Weights of a small autoregressive pixel model: adamw at rate 0.00075, batches of 128.
Rows from block 2, named by matrix and row number. Rows with one number belong to one neuron. Each number is 128 + 32 x the weight over its row's rms, rounded and kept within 0 to 255. All counts start at 0. Numbers have three digits each. After the name is the row's rms in percent of the matrix's.
# fc1: MLP up (model.blocks.2.mlp.fc1.weight, 640x320), inputs 256-319
# fc2: MLP down (model.blocks.2.mlp.fc2.weight, 320x640, transposed), outputs 256-319
fc1.460 098:113125089080116083129119155142100077106085131140069105093137144100095118097142119115167133115130172085087129139129133148140159131093163076141139037154077156148119134172165147110121109111162114
fc2.460 099:082149112147139136111123170111160103152176128181111135094125125153154146145180181110141129106140143116187118108150107117075112165120124177128113101116099114147175124139123195152096124112098171
fc1.462 097:075124127146114070170112105118114104140073120158145124207063143122191115074112140071184114153110079091072149072181108052085081075116113182105143115066138099110107127161167147153075080129086155
fc2.462 097:195112165131190087077134160157104145128134078181160111117203184176138136157202159122130170199163114110107182175228153076175129184102063154185162086145180143158143118164080201123150162092133077
fc1.463 092:204121150102137073153126060103096152153186103156133111132153130140160074139054123112181149191131168120114105159149130152102144120138173164100160148153120182144194099212143190141152137148097167
fc2.463 086:088155141105106115150131097112094044149145097116133139079157146137131142141130163148154079047136138097057065116106143103114138165138114077137095149142111088094091126098164108110075106146106180
fc1.464 106:158188141044116189141195106135112120115123179104119132107164105111171107121067095112132129094126086089120169091112116153120088139142152185120155118167113133137194166182131143128120066118144154
fc2.464 102:088111171150121145133039177137170119100122100139098116150141083115171153136138118112118130093090124147090074142132113152086146155156119131137133133120125174105143128153155159074199085121109136
fc1.466 100:177149136129182133139108188167099093135104154140174151160133089155149148069105169180151153149188103067130057167140223134174120131191111136129074168118130106124140165119105187124136080142131149
fc2.466 098:078154106102120147159113116118161102101170179126081105135097097123105172161128160104115159163101124107147126129171149136159128107117108178126128078072154089212178134107174146027086139095183140
fc1.467 099:143088131177157086158100148148111066205177139135090158153108136106147111120149167157083114173127163104172132134096167104085120109180130151134140115112120155159113091203128151122059154135069155
fc2.467 097:149150127169136108130161163059152081104130136135116162161049121079088140133135159121140123125169145080161140080147154192163144093184150141098145141168131136165102137088063222069128109122195082
fc1.468 093:179128157082067117104149099143142129109092098088157166167150091125146157135172147155166153102097132176129150139124174089170164103109192167165178072104093061145142123090171154065100113145111139
fc2.468 093:135151081158101161177107203151077145145100107135157135122071135167159052127095116149150072113090136160168124084107149121103106085111162130135117131098167121135081152170073121172134134092130164
fc1.469 103:146125186096139127091152127167130144151130145173148140094206126161126129130087124154092154136111146136135122164094136216111111143133167182118144074169107151138168173105170111102105101149121122
fc2.469 110:136161131156151104172153178101109188160152111120134109134117173171133103121216115157141102087124071110138077145094125088154108133132144140155110123120165116094060118116044167126120155145123121
fc1.470 105:115116131112140128122129135060152102131133147130044123207197149130163171159125172105102170105091138157017080134131163084138078161083108110126152104098155155200113142116119138143149098125112148
fc2.470 106:165130111138138135106143169127120102141148162139138117151096156121149070121134199138133138121147064137123168157088140123085144116136098129137113145114100087113123137125165099162070112133142162
fc1.471 104:139120154117126146168065135114058162125131157117137133150066062148070148157137134102116142130153159102177159132149139127143118136149186122191113148141142177090128138068084119170138082138113115
fc2.471 099:095094104126142074101130101174162168118110160113166124105086088152102124162109079119157118083168108161245102098119065131064044117129092130127175110078191172092150157171081129140172084152117148
fc1.472 103:050114091158125131146122158169139143147143152186055125098072116112136116151148132100130108131125131177156108117119181102063094141120054098150173143114153157101166137249118082171111176143093131
fc2.472 112:115149097190113088119135146170151187055130235145115147194126121145176108115082123096080070080104134150097174089056107100111094130089112138123163111165151175172136150103157178094127183113126138
fc1.473 099:146111089121147072131151089114112105146136152099115075204122132172121115083142113192155143190155140092167100111213140097165142156178096141148141081077077172164129167148126167095158078125122163
fc2.473 105:071106146132128116176154179124162115132153140114060140117095154124094140124172140128137131104116143115144163121131153104070150165125072141096122154103177122126180141149093084204081213118092137
fc1.474 094:192093138113172144174110142111092133155137069191118108124191195136136172128175153125078140212163118226130115163115169122101139093152143087187117157135159090166123104126138157108102112156091127
fc2.474 085:164145153112147134136153078099149199098069121071157120166114133152136129093129114102076090167121136112154103194117149110175088128140106120089129116184131109074151069106076134035075111103178147
fc1.475 096:130093073164119174137159080185107140141075146128131158142155112136131096168126149134136101180144149061103109117136147129121128138153122133079145099122157087126130149154176157080083115121140127
fc2.475 093:103082138113139112058099145112069162167125074125162149181060116157171095096123156095134151126095186124159102074124171126130095132126144170137163118155193109184112156121054125186146129094097111
fc1.476 095:135173194082161180108164167171112096090134147107117106151142163081073111173125105145111133123099166159120127139145145127167184104160126158164132133137160113152123152131144095070210189138095181
fc2.476 097:158145120116137150042108138109137102173106133131119127147107159103189166159043132117087146115094114116096120134108197091144119168150107154154163139152121143183174143142192125125138146127115117
fc1.477 111:112140068047184147079063079088106191140123089139145113140145139109179155097078068118205180171107159124099086162117128110181190160080144213171129147069141178125197147144170120069094120155151116
fc2.477 113:175087153199133099134111118130123095077142152104128141084162135101158113171187129104063137103110065113121087136165148144109135128133185074120071124160086094085153129141093142124143125134130177
fc1.479 113:143105153132175129134112159141119133150115139176154102069117147124105124148092114134155100169146159189115172189096146116125113095156162079116166143188066142151129137160078164096167121117109122
fc2.479 111:128066113128152092144084140154086126081154157105072098118165175143122137158147065145091123157148104156141197083136156121155149111124095112144131139102100156074139172129122146135105117145083077
fc1.480 095:173132098134132179090026132128121172140100076086079114058135145112175110139109111121149112140198104133116095144105119133135133109118148124093160163094135133129104130154066125146169148114179101
fc2.480 093:107159099107073149140114144132068100143055113162144146140149110133102092101196124122126119134082125158083132170135146105155165113149127088129174124171107096129105145124101136110105139129123135
fc1.481 101:140164119121105115068146115151087156131175134129058114204128121118142097103117128130214135145092141068128123112153167091186159156110153168134094136081103141106163143071095157129088141136100101
fc2.481 092:146116146108086163108125133070129068109139124078110118124122163161115063148151096091133146107126138078159149131163188156108145137081105063131135116072077140134136096166139141158098103105127154
fc1.482 103:118122097155077094165136142167090134133161115125129046175071156175192084078120133107157108215130079076080113151099155077064111158152145161148109101132142114106115104217175151131119155164057165
fc2.482 099:167129123141170112128121158175138089160103155192178151140195100169134072136108104165119146141138190124126106136110112152139136114118129188141129115147085040176118115150093071126142133108145109
fc1.483 107:112138102085099160128113215102159169179150112145105138134083138132125137128169168139162151171143156115096130142134226075093084126145081166109152148132101157082073118191139097125146148138120149
fc2.483 109:150163123135143115109103123150084179108134143095087132155108161125095136043081191133145116108127108071154145166116108118063110168139104125071129052125132093076144132155124144078060077176062172
fc1.484 100:122123154101163111108185140171138114185172163184146142143119094120178172133111170180077138150137108056115100134119137082149082063170076172080132204068121176158139152154098141091157132151115157
fc2.484 087:100117133087068104134054139115131119120100090150150158130097155117145125116131145155155093139094126096149075129145102116078148138115109098000135175117091105059136129129095117138191079116147132
fc1.485 099:123116145062104136125188115114132165117134157096107089131166116152159099174098146113222146098176244060138143096153111111097189193101127116110116115066119118134207127104104116156100123137177155
fc2.485 104:163121102108132090195128151119143113128090165086166142146102144115126162115106093085144133135128147186100125127135117173142132088121199131145162115126153130134095109192151158112151117147099131
fc1.486 101:195132121146109157082135099137136137116129037114150113204178141097157056099121118094119135120075133151128111200162142128176171096168169159149106050119161121128193096092139096064112136120119128
fc2.486 101:082157187155154129143071157103119176133175117142115168157108160139066151153120091133104142114101145145087099117122159087112151099120149054159137123133103130149111123154113145186176160132074164
fc1.487 096:096089112112165174121108132130109129113163122136100116237134045081131141113144149105060109149126149169158084096103167158141159120160152086081160161161114183149082117073092139142166106121124117
fc2.487 093:099042080131092086110122124102160138137043167108187129133161162157170074141127155139185124141106139123134154176105125163137079111126079133151169106113081164101105163139101134135129108132133112
fc1.488 097:120144109156123211223138092124118138194100119080146115179163115125140164182124145077108113122141125112125091103126185077128109180119052115114097186173145143120118074118122146123126192142138142
fc2.488 111:055216079153120130088151187162137198151103177094136129127119113127106121088166126114115074134158104093103116173132128137120131123093143099113129091138132101118113094134140126104079095107223122
fc1.489 101:174118114116163109159139147124136095158126120134101139164173102137144143140085129135134158122183125114149112097090095115140090155118091170133152152086128145167122160158141087180117063144139184
fc2.489 099:184037112172087178133120081136097129094107117093163119133136054066125143148139128148079155091155150113071117134122165162116105065161106151119053144126154152126113150139156090129171083169063187
fc1.490 105:133096097093140146125132094105106094173148145095058212138144069120160157076096115132146124068136120128136144088131150159092063166118134099121119113148137124157133159147121134139119133097115152
fc2.490 101:146120113178121128114104067148136061158094138178115177107136147103133087118111174090079134154090101096085107111161125080135068080130139102091100081136136088153118123137130145169153065186115134
fc1.491 098:175130109121117130138123129159106124168121104140113104104115151159152118074143126090114190153102189173148124221142195150099127119154137062149150135104175064103086093124145165139117136127117129
fc2.491 096:141147109134149102099166046125128170132120153100111139116130114088154130095128109104102111131107092121069135143103130191102133188182155131209077158110125094147120096117096118118152149138079130
fc1.492 107:145068111101096161087156074125107130174087092109137126164072093137128138096085128123143142181092100115137124131114139123150121106082124144135162145161172152158111142117168127110109134084032172
fc2.492 112:087109187171090078120087172122060130170169097158150114137171121183146091099167082088135173122128199183108085169139115180159174084147125128142141132131098165088134119156096045184111183129078130
fc1.493 104:162155154131170177134075058149132073156104148099140124140108111158147132128121123111139128192204060064098120124159087219144106169134176094070077141098116086108160156126112124122100114163090098
fc2.493 100:099105122109150059123167185072121164074147112184124113125147160075178110127138116128158126162109151148112173125117151113054127167158097098057121141159141117189114128125137191144150139102107163
fc1.494 104:081107081126171168098154125071153159142152091147060154154132142151161167103199121145076118112142122156149083162105138105126134109183178143125183104117096142167172099123139175153121124116113107
fc2.494 100:204102160128108109145130104171119134107162145128121132129145163139169105160096156142165085106207132147147090125074108071121139136132234131195147108172180115053137110147083135105149147161158115
fc1.495 100:115133185139150128106156154119073159109152098116123128137186167134154109176138133154128202106119161149044143138086144136168183114131146150161094045148091091161120099115110155133064151152150129
fc2.495 102:167129109154081114211132154167123140105109077101095094074109134129115151146182143076109154095124044055149136076095131142046165194122097132104146047096134105157172079156071097107145079145108128
fc1.496 089:167145132087122094169146090191113109123155082169123106151143133089088129121132120109139213091076136135101181151104166159132164085168130124139124098093155098114125075240123123102130111189113126
fc2.496 087:099149149177187136132153179128087130151166187139175165136124157136140083141117138158136081153157133107122076144081121164191079129134137063079195128139132132098108117113165088186217136156135136
fc1.497 095:113047155136169126146140134094088141100112144126103172088154111105074173159150104118136165156155210075127137103118097155138121112056121117122123143127167157114131069131136183123127099107129108
fc2.497 088:113170077187112136108121121115121093113085083179121121133162083177103088154112140156119130138121134134212120115103125209167138125125087082193066133115085112108128118111097092119105170097152135
fc1.498 107:121141120139158179156138077136090082125173127192121099090138091112105116174128143093142143131097071128084169084067141134086100145096132113198124157127133118121121116164152138080080128154109168
fc2.498 103:105130114155123155105170089174209152051081136120142113136102194120090154146129080105135131201112109127155136127125157133176113158184162084130150172125174178167123105109151095122095109167116098
fc1.499 097:144177144053167181141143084157170133106158126063163148113159085118141131121122149132144108130116105102093142101083125142139130152123110111104123106126119105123139104140167079129153153104182141
fc2.499 090:089090159144111181102127100126085170167089156174162123120026124115179132187109174162122126094138081103145167112125176126140122128084119124097078140081169158134146138109130163203105104190110107
fc1.500 100:146109109120163093162101133115095130176149110179108117163136157141206102149057138125164152116141195105120162177106146102144152155113153085110184144088148178137110152084107162101215129108108171
fc2.500 093:078152129135093080194123107104144077079171135084107148115142132147086200116107124053126107109124155103152086123145113140098159085138105075177121104133100083133152158126135113141079124111146140
fc1.501 100:151127094052154156149168110109115105141094055092067119122186057163132111120117129054146052186101134123146107146183108160118115134102211108105140141216096127142145098114105140133164162154182150
fc2.501 100:088250161098105115083149097125097134136199175129150068172165115143144096128161116106114156118191152084083189099116145171135127136057147153111120157124095191153104149151111100089126129159103158
fc1.502 097:167123111049065129136107115129152124100076128151078186134193058152196152085168078120123110077117081147066105142146138130083127132165149138159133080123151203127102127118081111095148111199134142
fc2.502 090:160133146167183044207112109112098107084120192088155183145119126088143125146116142096138153173124121117144081141141157116138094056123149103070115127108156142172129111153140141124149164159177107
fc1.503 108:122152059110045131118143073121117116135104155128109101184144116139154081156161116120134114148050104140150131112147139102126044130146075130159215110141109108119154090100123131091158130109097128
fc2.503 107:105135108158130117152119145169092120100191090109142185121154091128100134103147124171141056116113063148079123189239141172099204081111113169095111147114187165171170138144167086181122146119188137
fc1.504 094:116082133186127126140121157166073143152073100116094115065141093223164101166155105126174169090077098146130148183157115175093138134125141090140108085171117120125135150136119134128134061106116110
fc2.504 089:160078123195128135067106102123139131138110099145130123143118167096162133125095085152136107089121115153170133157103110061095145149162101146170156092093199088141115139129125114137118112187161143
fc1.505 102:149117100129143175178173097120081155149146215122145086117132107128178136084051127119116112140150193167159113095118140043093047110177108113120094146150200109164150099118110127120107120146132165
fc2.505 094:161074105093137106106147111101125158189135160099131175163090155116062117112120106169076092156081098157130123143126225148102166133087133112090107101142146166165117111104142072151101143120147119
fc1.506 095:085071137103158118080165137130081108161125179112174076113053107116144128143141085138151135176152164083175143085125146144123099123139109141137158118107194111069101147115105188095056106141136136
fc2.506 088:087116107101127118099099118066160165154142131148154159065173159189123118112121119074082152123172064155134163090099090102105170133157152126141041107122108170155183166116176123134089113134136104
fc1.507 099:161148107198131146124117123119100082172137180146075169177151078125088122101154127125139164111154098187090084229153140145125117110094095085168148148104199122133114130116055141156140136185101083
fc2.507 104:171143099086114146108176116125142207150112193157153067126142090153111117158126123125145098063153169128122209091103085107094109177106142088080114136146118145120133122178190131139089155180077118
fc1.508 102:124158105088144125093095150118092119104105081146106161149172159098132138134130098138142127173136118135183062120161126154129115112196125098151131120099199149119150156186129155072115126123115155
fc2.508 096:061068094175117160091149169131115139138103199126120166190085090142090160164103143150097084156120160128141117134119151072184187102111118149086148135134130080146102181081100159130113038112099131
fc1.509 098:126079064117122118171095116162104134140106138125061116194071106119111150138147143142211157082190120119145065099144157158143103147152110099108141140156063104091110122151204103056123160168085114
fc2.509 090:080213120124082161158149135120107158075157127085160172161150146091114054121119125077125132097100097106075096118122114173123121131147158137110200097146102170130099168085098112139148158060177134
fc1.510 092:171103110117067077105171139113169080115145168168141085092142162141140126116151122192064072144204114077151081105174130065071151204120177156131093116128175144105088109139077107116121108092069076
fc2.510 088:155079114117125215186091111146142131096147122055141113102151173145123182107181092116098130150163144133140148135112195106104074167176193149142129157114109125171065128129139198151178156080086108
fc1.511 102:149140119109138098126166086164087128134145135150119147099163100131106101130094140073142134125106161105083171146100103119109188111149168063174161144124132141105217125116161167116092115103096133
fc2.511 104:155162126105157172105143093116172099122144156093153150072114128120198165137110125128143154156148091128145163133159118152113123139118171072092098075079155148125136158106094102130119065150122173
fc1.512 097:110117214090136148154100178172061159129152146131088093125099138137114143134157139199138120077111152069094116132107170102125171105103146157087121139136153182052142108118081162150100136086115136
fc2.512 102:094137121152112143204120068115111125080157164065112193126132163136150130135139165091137122174095114095115112143121077161102106079177170102119150065123110077119105128152110100139097100139122141
fc1.513 092:151108113171089121127170120187106076146073102185151121158140147154106124113131120108159072133142160105093090122152160069165125135112142146103133202139216201152125096115096129092117119134165148
fc2.513 085:110153121125082127144132128110094144129147136138138155138161064103145111099149108114184093126181165125139125103101127152109135144097196120147149062092068145054141080134056078130096143142137091
fc1.514 104:171161093117143119142166125142058079221146159147131103184102126081133128085060149097145150136137139101086121133157125124125094131049097108195165124076099092164151154106203118176090100099139114
fc2.514 107:126090131153204099043104136135156167122079184129076109158142028145158162113165133176125156091133186090147141115083079140137182119129155115140129143116142143198091157161170140144179120167119071
fc1.515 100:133101132154159106113074104104099123187105137108153118131090150140198168145157187097157138154095156105131084117112178117153097133153136129165142109085131120089203123154188110161125126123125155
fc2.515 096:141159148051097168142170148108109159088145118143122168126112123113069100098072075065145091172102172117127123092145155123158125086105171087100126180106193173122128146116119134193124083126171202
fc1.517 098:105094133096143118112138144114123128148109112149169113100122148146101100159150117157137162175158173161096091196114123055153145110162201137102160060096178114197129126077174143128128148087158115
fc2.517 099:144096158090093140100154122110126141142106138180125146212099197159097097074112180173059090164121102129165128127176116144091081159144189117140145135076192126173153191138144108185101086066166119
fc1.518 098:155091168098127101107149132096109139110113140146130106135089194136146115176085162064132112144116123076108163185156138081111118129128143065086155165149156108127096138158074194131111179137132104
fc2.518 094:162108130143131151128113055167114150109194089063073105096167114120178126155134147173129084138095092119125131135105119167114121068073099118113109077133112111052127108100108077190112096144151093
fc1.519 096:100043071085164097108132084182122112175105157136068126160103100145099167111109154085124116109097162089085127158097142085113102140138115119144144112106157201097122049125111123119164136122162179
fc2.519 106:132126082135132134168158074138161135116157143137097163149083128160133116118109120089144092087115151155119143156085152166101118098146160127138142162166151180098151144122087175131096126105105101
fc1.521 100:125112162113054113125098110099064154170106128069063098125146019138097083147136158120114144090115195137137105154152141154127177178114161105160132117135171081108154081190149106125158132137085127
fc2.521 112:155092083158078094056153158131141128159078064094102142135079182114099101132156164144122122130175125214140123141123102087112136110143086144153114107152162107189125109143100153150184149189074140
fc1.522 098:112106112138175112123093113099157157157144167110118141101174100140154085102103137122150166061148149163122090125070133091042076133133139121114157162077151140143083202161145107158143067090116144
fc2.522 093:081157110107087180150057166165172157144154152131110126168126124114141103105146110091113107144086177095127132095106102151175104120088154129118119133169127102154141124151110125154143161180125154
fc1.523 104:131144165138120138071136109115144168120094121136132092159169158177123114085073132090174138131174100109119169182089116121092145110172126113139084209151174112109144112161162114131120150163107163
fc2.523 109:106164168175135094125131149161159084165114141135140151094194096102128123088141136130115101159174125140130091111138149114120153118083119110093143111140105119064159134133079135123083144112083111
fc1.524 099:109105122107130126133080154136105100102211167099123179120119080159142147129063177119126130163137160106144116128108125137093147173067154132165185123114193202119134090152189139185095109066081118
fc2.524 106:113137106126125139095113155070143160165130166186200124058045157108159148152140122126169106140122121176166163105157135120116105131142151056101144138068124108160101137110155182131095153136139133
fc1.525 100:084124106162148063128093083099146139124147111140134129168156092165193134149085136165175171098117086114074107133145164110135171144150082172111098192147123087123110153168131153186144139108084123
fc2.525 113:171098143115122159122122126154122082134126142156104167129184127115123115167165146136091102202133129098077127138137163198216123145174181149111102105170131094134140131128148182116129136107138071
fc1.527 111:164115206074142141063139151144146095162083152196134153162113085137158141145088154115095119097160142154097127147113154113021151150101141160127143150146161144182161129149148099154122116143173112
fc2.527 115:147149105105163113107088114172125117151119213125118090168080089155052146151125139079134151098144168080140134064149152107125099104136176156126131111104129150172114152082117146061116133130127120
fc1.528 094:154123121095145192080198108103144159169112100123194172146083132119189217114158168117143238166141113137099141147133085138128143089150120125183179118138132133131167078160187098135086134171156154
fc2.528 088:154136071133127131110148095079139158086088122134157128127154152140095089085101061133204065128111057167151123095148116115146140080161201071139110146077123153121134102156002083141150124051073140
fc1.529 109:121089134103137138114142103156110137095096123142114139125169103128095137138146132150077190092090134149101184165157215059110107073204148118082122174169147136093103089094125134111128078137084093
fc2.529 147:152136104216167130148126114124103097144118065102155107102143153193140205073101077147153091189215124097134100165068123160175136130126134134127129144088162097063215115135163120147123147147136086
fc1.530 098:128116166172123072139137143150085161169169131119171123103126118130096141104080135155065133138109080163122130089118133138170112146096117072154118145164056126087149100099079123168080162156132110
fc2.530 094:127159125088150159082145222187065060157135142114115094117153127148067103114116149112136120121151158110151154109120146087124144122104179155173107140071154083200129124117174146128111085145142119
fc1.532 095:175127125114152130150153144075097128127110116095165116124077115179116145091141105085067188138150174176077136126099127173113071092158115136093129121159116134156158114148142075104130228179178123
fc2.532 091:139155104204171102137102132112086164119139140084151147131128146120157083095143075105150168167172158114144150142090132055159110121122118155088102159156126166181113146156093095191183123104138090
fc1.533 099:114115076167130076129168201133115093096098132137115112089167094139134101122123152123174129154078156126130140104117119101099087172119152072122148085163089162070123135155151097163108152138117102
fc2.533 098:128094127180119157151134103099113104115067097117129081136160142140069119154179085085067166167112166168123136121133118092179170109080161136110123147078126067115120184091100169118108128118140068
fc1.534 103:077086150168108187129136108081149107166061127158135154081144125152184098142122119073132119110095128084139194093138111112095088127117102178141154115180149091095140100122141108159156126154150184
fc2.534 105:194161167147121114095106079119116132129166160082113134137129095143120123131087161153129129106136107138067135123166117137142100114108169064130142168068095160187148144095160074126158067163110147
fc1.535 100:153124127153116137095127118117116105166127123085091074172156060113144126109182120079130132191177082149129144128114131145188133088111065118197072155163179108137154119125170113117080133113115120
fc2.535 104:121145086148099166147142068104080100153212154099076142149057135117092084134114143105153136138115125107128135123106148081105166137177124131159126104136091114176192156120112139136132076148178128
fc1.536 102:129062116134138084197128101184119107123157208128094188146104122164191142130127096103087133129129153125080090124119155111099139178154150146114132053089153174114142173150159099081101087151125075
fc2.536 097:173073073095062126105045136108089146088150068132113113134154121118072152112103131220145154120135167147178104129085112124171144146146139134105099131132050131216089146122089177163180125095139126
fc1.537 102:091089101142134107094150178110119158155115160136091153102105166132135065155116135096102117164114136179137128072157174092069023133085134067083102124211189142133093083125149160142080111137151147
fc2.537 102:125095111191157151160137156103143133160088172120151121105128124125134067155209141122126090086142149143093173107116125166106118108095194149111150178125100075092135129088186150125125109182099128
fc1.538 101:167159139096100103148046139101084144067128124115120151144126123136127134177093076120096165174152164111116150075136125111130117150138167115130178157077199118130185123164123161161188103142075086
fc2.538 101:145155169179111131104164175151100115112137127120176136145112083139118126154194187137174103139116056136051151145166164119088106086133070149124122121152127129124069101080165180142140156165176146
fc1.539 097:098044139173133155185108132165124103154108082114171105115109108179146072102089094111100150143114066126073125105180078138143112166194173115143128104185096127066118126108138146206077054124161122
fc2.539 091:133163094196163090165116100117087127147143124131090170084131133121103112122176172086142138196064167086188114153097075075113095133173142131146129067119093118117108128210120108095105099132150120
fc1.540 096:133096131082107144128139083123114104137096127186133161135101137154130147107093135067121138157104137136174174149121142115153128150159144131092131155183108113045206057166111148190118160168087093
fc2.540 092:125121102143145099087130131159134200181149082111140176055205094121091175133146149115099172102080113122105079179113087157097130125109094101129166144145111175123089163103154133137138109137058105
fc1.542 099:124104115140110144143112141116069094145177086136125091124091142111079152117134127132151063115152170129111132120154182123181125089084090099131131119121142132120036119144092183115141102130087166
fc2.542 093:097131132091141080065139154128155076101111163089163146184144178149157117167141133129134135147150114043140122099191102141159159144148100129086093163074155176175130115101156098089208089107135137
fc1.543 090:122125127141146147162141040120118081136123103100138167089154099131129100114180080137158086137136121114153119118212148176159098132093145170098144133100127117119091164172153202115156095102117096
fc2.543 085:176082113165100090111083221101089131159138160144106150186086106184146075178147131088146138119186191143122123160087156066078165154094099111143129156161110137142151124177121129158071095172130101
fc1.544 102:111113117099149091102134135125109124092131122093141161128141119082177107140146137104115174098081088107125143117135126038150115131118124105139107086120161087155172063105123107141164172160108129
fc2.544 111:100114122130070176154146148137151142137175042104086109120144144123174139104133138153137049174166132096078124101081147131129086138087133114166141098133041159084157085148127125182109089147075117
fc1.545 094:143117138100133099154098109099105201101103157192139149164112067166145113126088121129179134065170109106107123096124138096118090152111134108157146162117100122107147153075126151107108117161159088
fc2.545 092:142148147081123109122043114132149129167213189117137137121168201154137148147105157131120129114137137186106123150144133096123066140076139141179101124164110112194113117127151126170149157099085111
fc1.546 108:110093110143140182133193167133089085156177170122122138174160060105146124184124148101138152110119096137127122116106160146132109148125129174126104115165140138133076129122045132149113148140148143
fc2.546 112:040172156092112190128091135184100122156099132136043149151094107130102126127132126128093174167072144079154168154141089096094134119129127154146104144126133142124118111118222128168134127088145163
fc1.547 100:163065188111119116100103117096071146128066109160129085070139147148130063134160089136139137200115104087150149152107158168081125160160148100130119097178122084148092171137160181142106160075160131
fc2.547 109:093114100020141161108085137109098093104146146121141173119150105145109164152121094167112133150163107195110105139103141091147096131153151124106097141149137155132159208133131121097151101103188173
fc1.548 098:152054142154157110153132151129132139146158040141164143162090176150153098107199101120115198108117141152170134119144124128101102116158057122144140117122140126125080112065139089130155157165082160
fc2.548 098:144159173102096158121127172161132107157125165154046158123197077104045155126155172131102135109134126109147148149121114140094156189149131072113108105136162153137164181156099152099136088127128132
fc1.549 098:157120105106100172133187072141157146116065109069104094119150139063111143132132130091104150142110080134190170144081169134147126088175135070191167167099136078103090183164122129054105191142125165
fc2.549 100:099173059090125085137117113150154118154114109157124135099083108192144096086124079111141097100108154089136153117189160133130139139131143158048110120128125131129135128094167126155148115091134093
fc1.550 102:093104133168082120110144225071124105144122126161107153123173098116187125115092152127156168114176150120140084078108124083103137090160096134141159100144101236088207101137124121182142102105136123
fc2.550 095:115116157045164081126090105091115153086103187094103101116163125136088073105127162156146170141116200103105172104151127079135095124111183154170140124119150178132109146113138178166118104140173119
fc1.551 110:101118117172112139163052109070129123171089153091157118088151105163118126146134160068114122139160138088084130148131154080110145135122183135160118063095114106105160135128150123082115120137074115
fc2.551 109:147156161086106123133104078149109141146086151133094172170108129096135158099165077058162128158156199094139151159122088160095091124140140130169103134113143122178168133122148134108148073095185106
fc1.552 099:138107065109162173086139107120109126147156110100144178185105124167154133157092113087183162096166164136131169188156160096242112137125130158127124131136156105097085113153106165123168189121164152
fc2.552 102:105160122145147119124080096099129144118158133145144155094152155148143141140121173115115098179108141124171152128188098163120134187138103143163113099162147088138135103127105168138127096145090064
fc1.553 105:149109179139124162101150080110123118150175148115075172147152040143150175152078144108114126066134109096063139139124133139106044086114160128092190095165185170104178061152146090182129098128168115
fc2.553 100:131077196092163104139102178105151112112122118164137126116170109147086134080186127174126086148139149121209156127208124145178112184145202096143174158120137081135106065108121128120088147093084130
fc1.554 105:080099124118123101100130148141177124169099127096097086172102056137093183162142157083146131178113173140150119185165124120118117168194075140121153110097190131118086098122073087179183118105107160
fc2.554 098:125127105179162121101121130100200115168161120223180188146088172141144136124086186097110121120101093161182097166119143089063144131156143090140148106171133166122151120122170154162095118113112128
fc1.555 095:121081167100102113145194075209066142143102150085161094170147129110100153091103113111126091082098144106140141161140140110122121064139154090150086103120143092133105117145121048096120149143114161
fc2.555 097:155147188154094123128146083141082076119110199173110123135119162153141148095107066134153128126111058068074150121131053155113144155121136106112170117112152123128159081122128191126076102115128078
fc1.556 106:176108090099089132175164167089045124134108110114114133125157130088149070176168144145093131104126126178159121086148209076192132163077127109157103078067167177191141115165086131080167067180144124
fc2.556 104:138119104150165106144099144109177095140136141125172125132143127141138106122133080073111133075174142135157139167109095133130108141138106147127178085186143179123105153096195191111093116158209108
fc1.557 091:130150105165117157082174114106132164167121103156087160146091154170119148110123136164104166190152145117133136158136152165133104077120161141148114151125175120182137125178115143090095182087083100
fc2.557 089:127108190059168145131100129128123174096141152167156116138104174101146090049184108080165155151162113057068076110081153148139085189127146151105137125164163109114134183130100113147163102106145137
fc1.558 099:117156138110129141134155186140140097106133169142082109094107158158125152078144113088145138139088164148062094148148127168138126138138115109101180119122150130149182158164085132163186162144159182
fc2.558 095:121174155164108128164137077180145155169127159159121116113160085208181158146162182116132126116144123156150142161064092161166154121142157142095117140054121161132158158139123158102112140102070161
fc1.559 103:142088119224161109125079129137160149151072111179110153135180070137133126130081145077095119099082132146151108104100125143106097140104148128156156175151145147082148139130190131157084134107113135
fc2.559 096:106172094095103166103143153127154150146150132076124165120133143081093095148149096106139143146131103139130105137139112106255102109143098107151127176101151150189110214082128109090186179139101136
fc1.560 098:141100058166157141159154197165062098137097066144113113203184096167106064150185130149142114117110139165118179098138073126182121144121191128155156143089110125135123079164094116189119112113150139
fc2.560 094:129082124158081099106132182109106151099141163202121118106190162161185118164169156133126143151181144075072152174103137138041174110121121115130146147174118063125200126170068120131105158106080136
fc1.561 097:106103076146173106066119093117101127126152153117113100177108118106134109122201160158133133102092164119104157163133106044126088087114105145081155144125121180161187066148156179068063135131076146
fc2.561 100:145130147129119168147124165130195120119096122113113139176109170150094101104138216190130129144050111136081155139180138140052140150130161106112133115182131165117155121186105118109120065145166147
fc1.562 102:216094123110113124098078083099113098140148127115136097165103115107104138065151122156113137115141099107108151120073167114148196172112176154092146170141106144132118161154139128122184099105102149
fc2.562 101:092155161184147171138135143223123105165128143176109117072158126138119166105179140072127130064089097083138149140151160158066124152135100103129126074164165092132159120117131120138171147141146191
fc1.563 099:124117110097126092131136141164107155159102051108111110108112110129162083081130100089147141162141122097071091166057123124174124105123108128143174079144127148176108106187100160118134076162240179
fc2.563 088:159135189136111122136104091142174070101119073179131136155130173092117138135092177165139081118175185119093115109145163107148180169155118161127138134103120123110136156107151112133160157098160134
fc1.564 098:160051213153173156193126103154111096107080098124147095112148138122141107098150122165105217200064137115078075136079117133155147107119163126092100161138132127146105097142138125161084164125119114
fc2.564 094:181086103193088143103153165095133141140077153139119150144111116136124131159184151140113153074185130111158140178164111088139122159170105127131178138164197159104072052085180105095138088167073130
fc1.565 100:115069146070165113056143146132139099133169160176073162092136097141132152106131130162073132109108166106134086137066120108091145163144098124145126115183127203144173162118135155061185090146074153
fc2.565 088:120106155165072116123103083088127103071147122087128124083103106163071133105129111051105162080154102110176087106136152113150095128145065085068113115105177069167144085156129136124074102165142093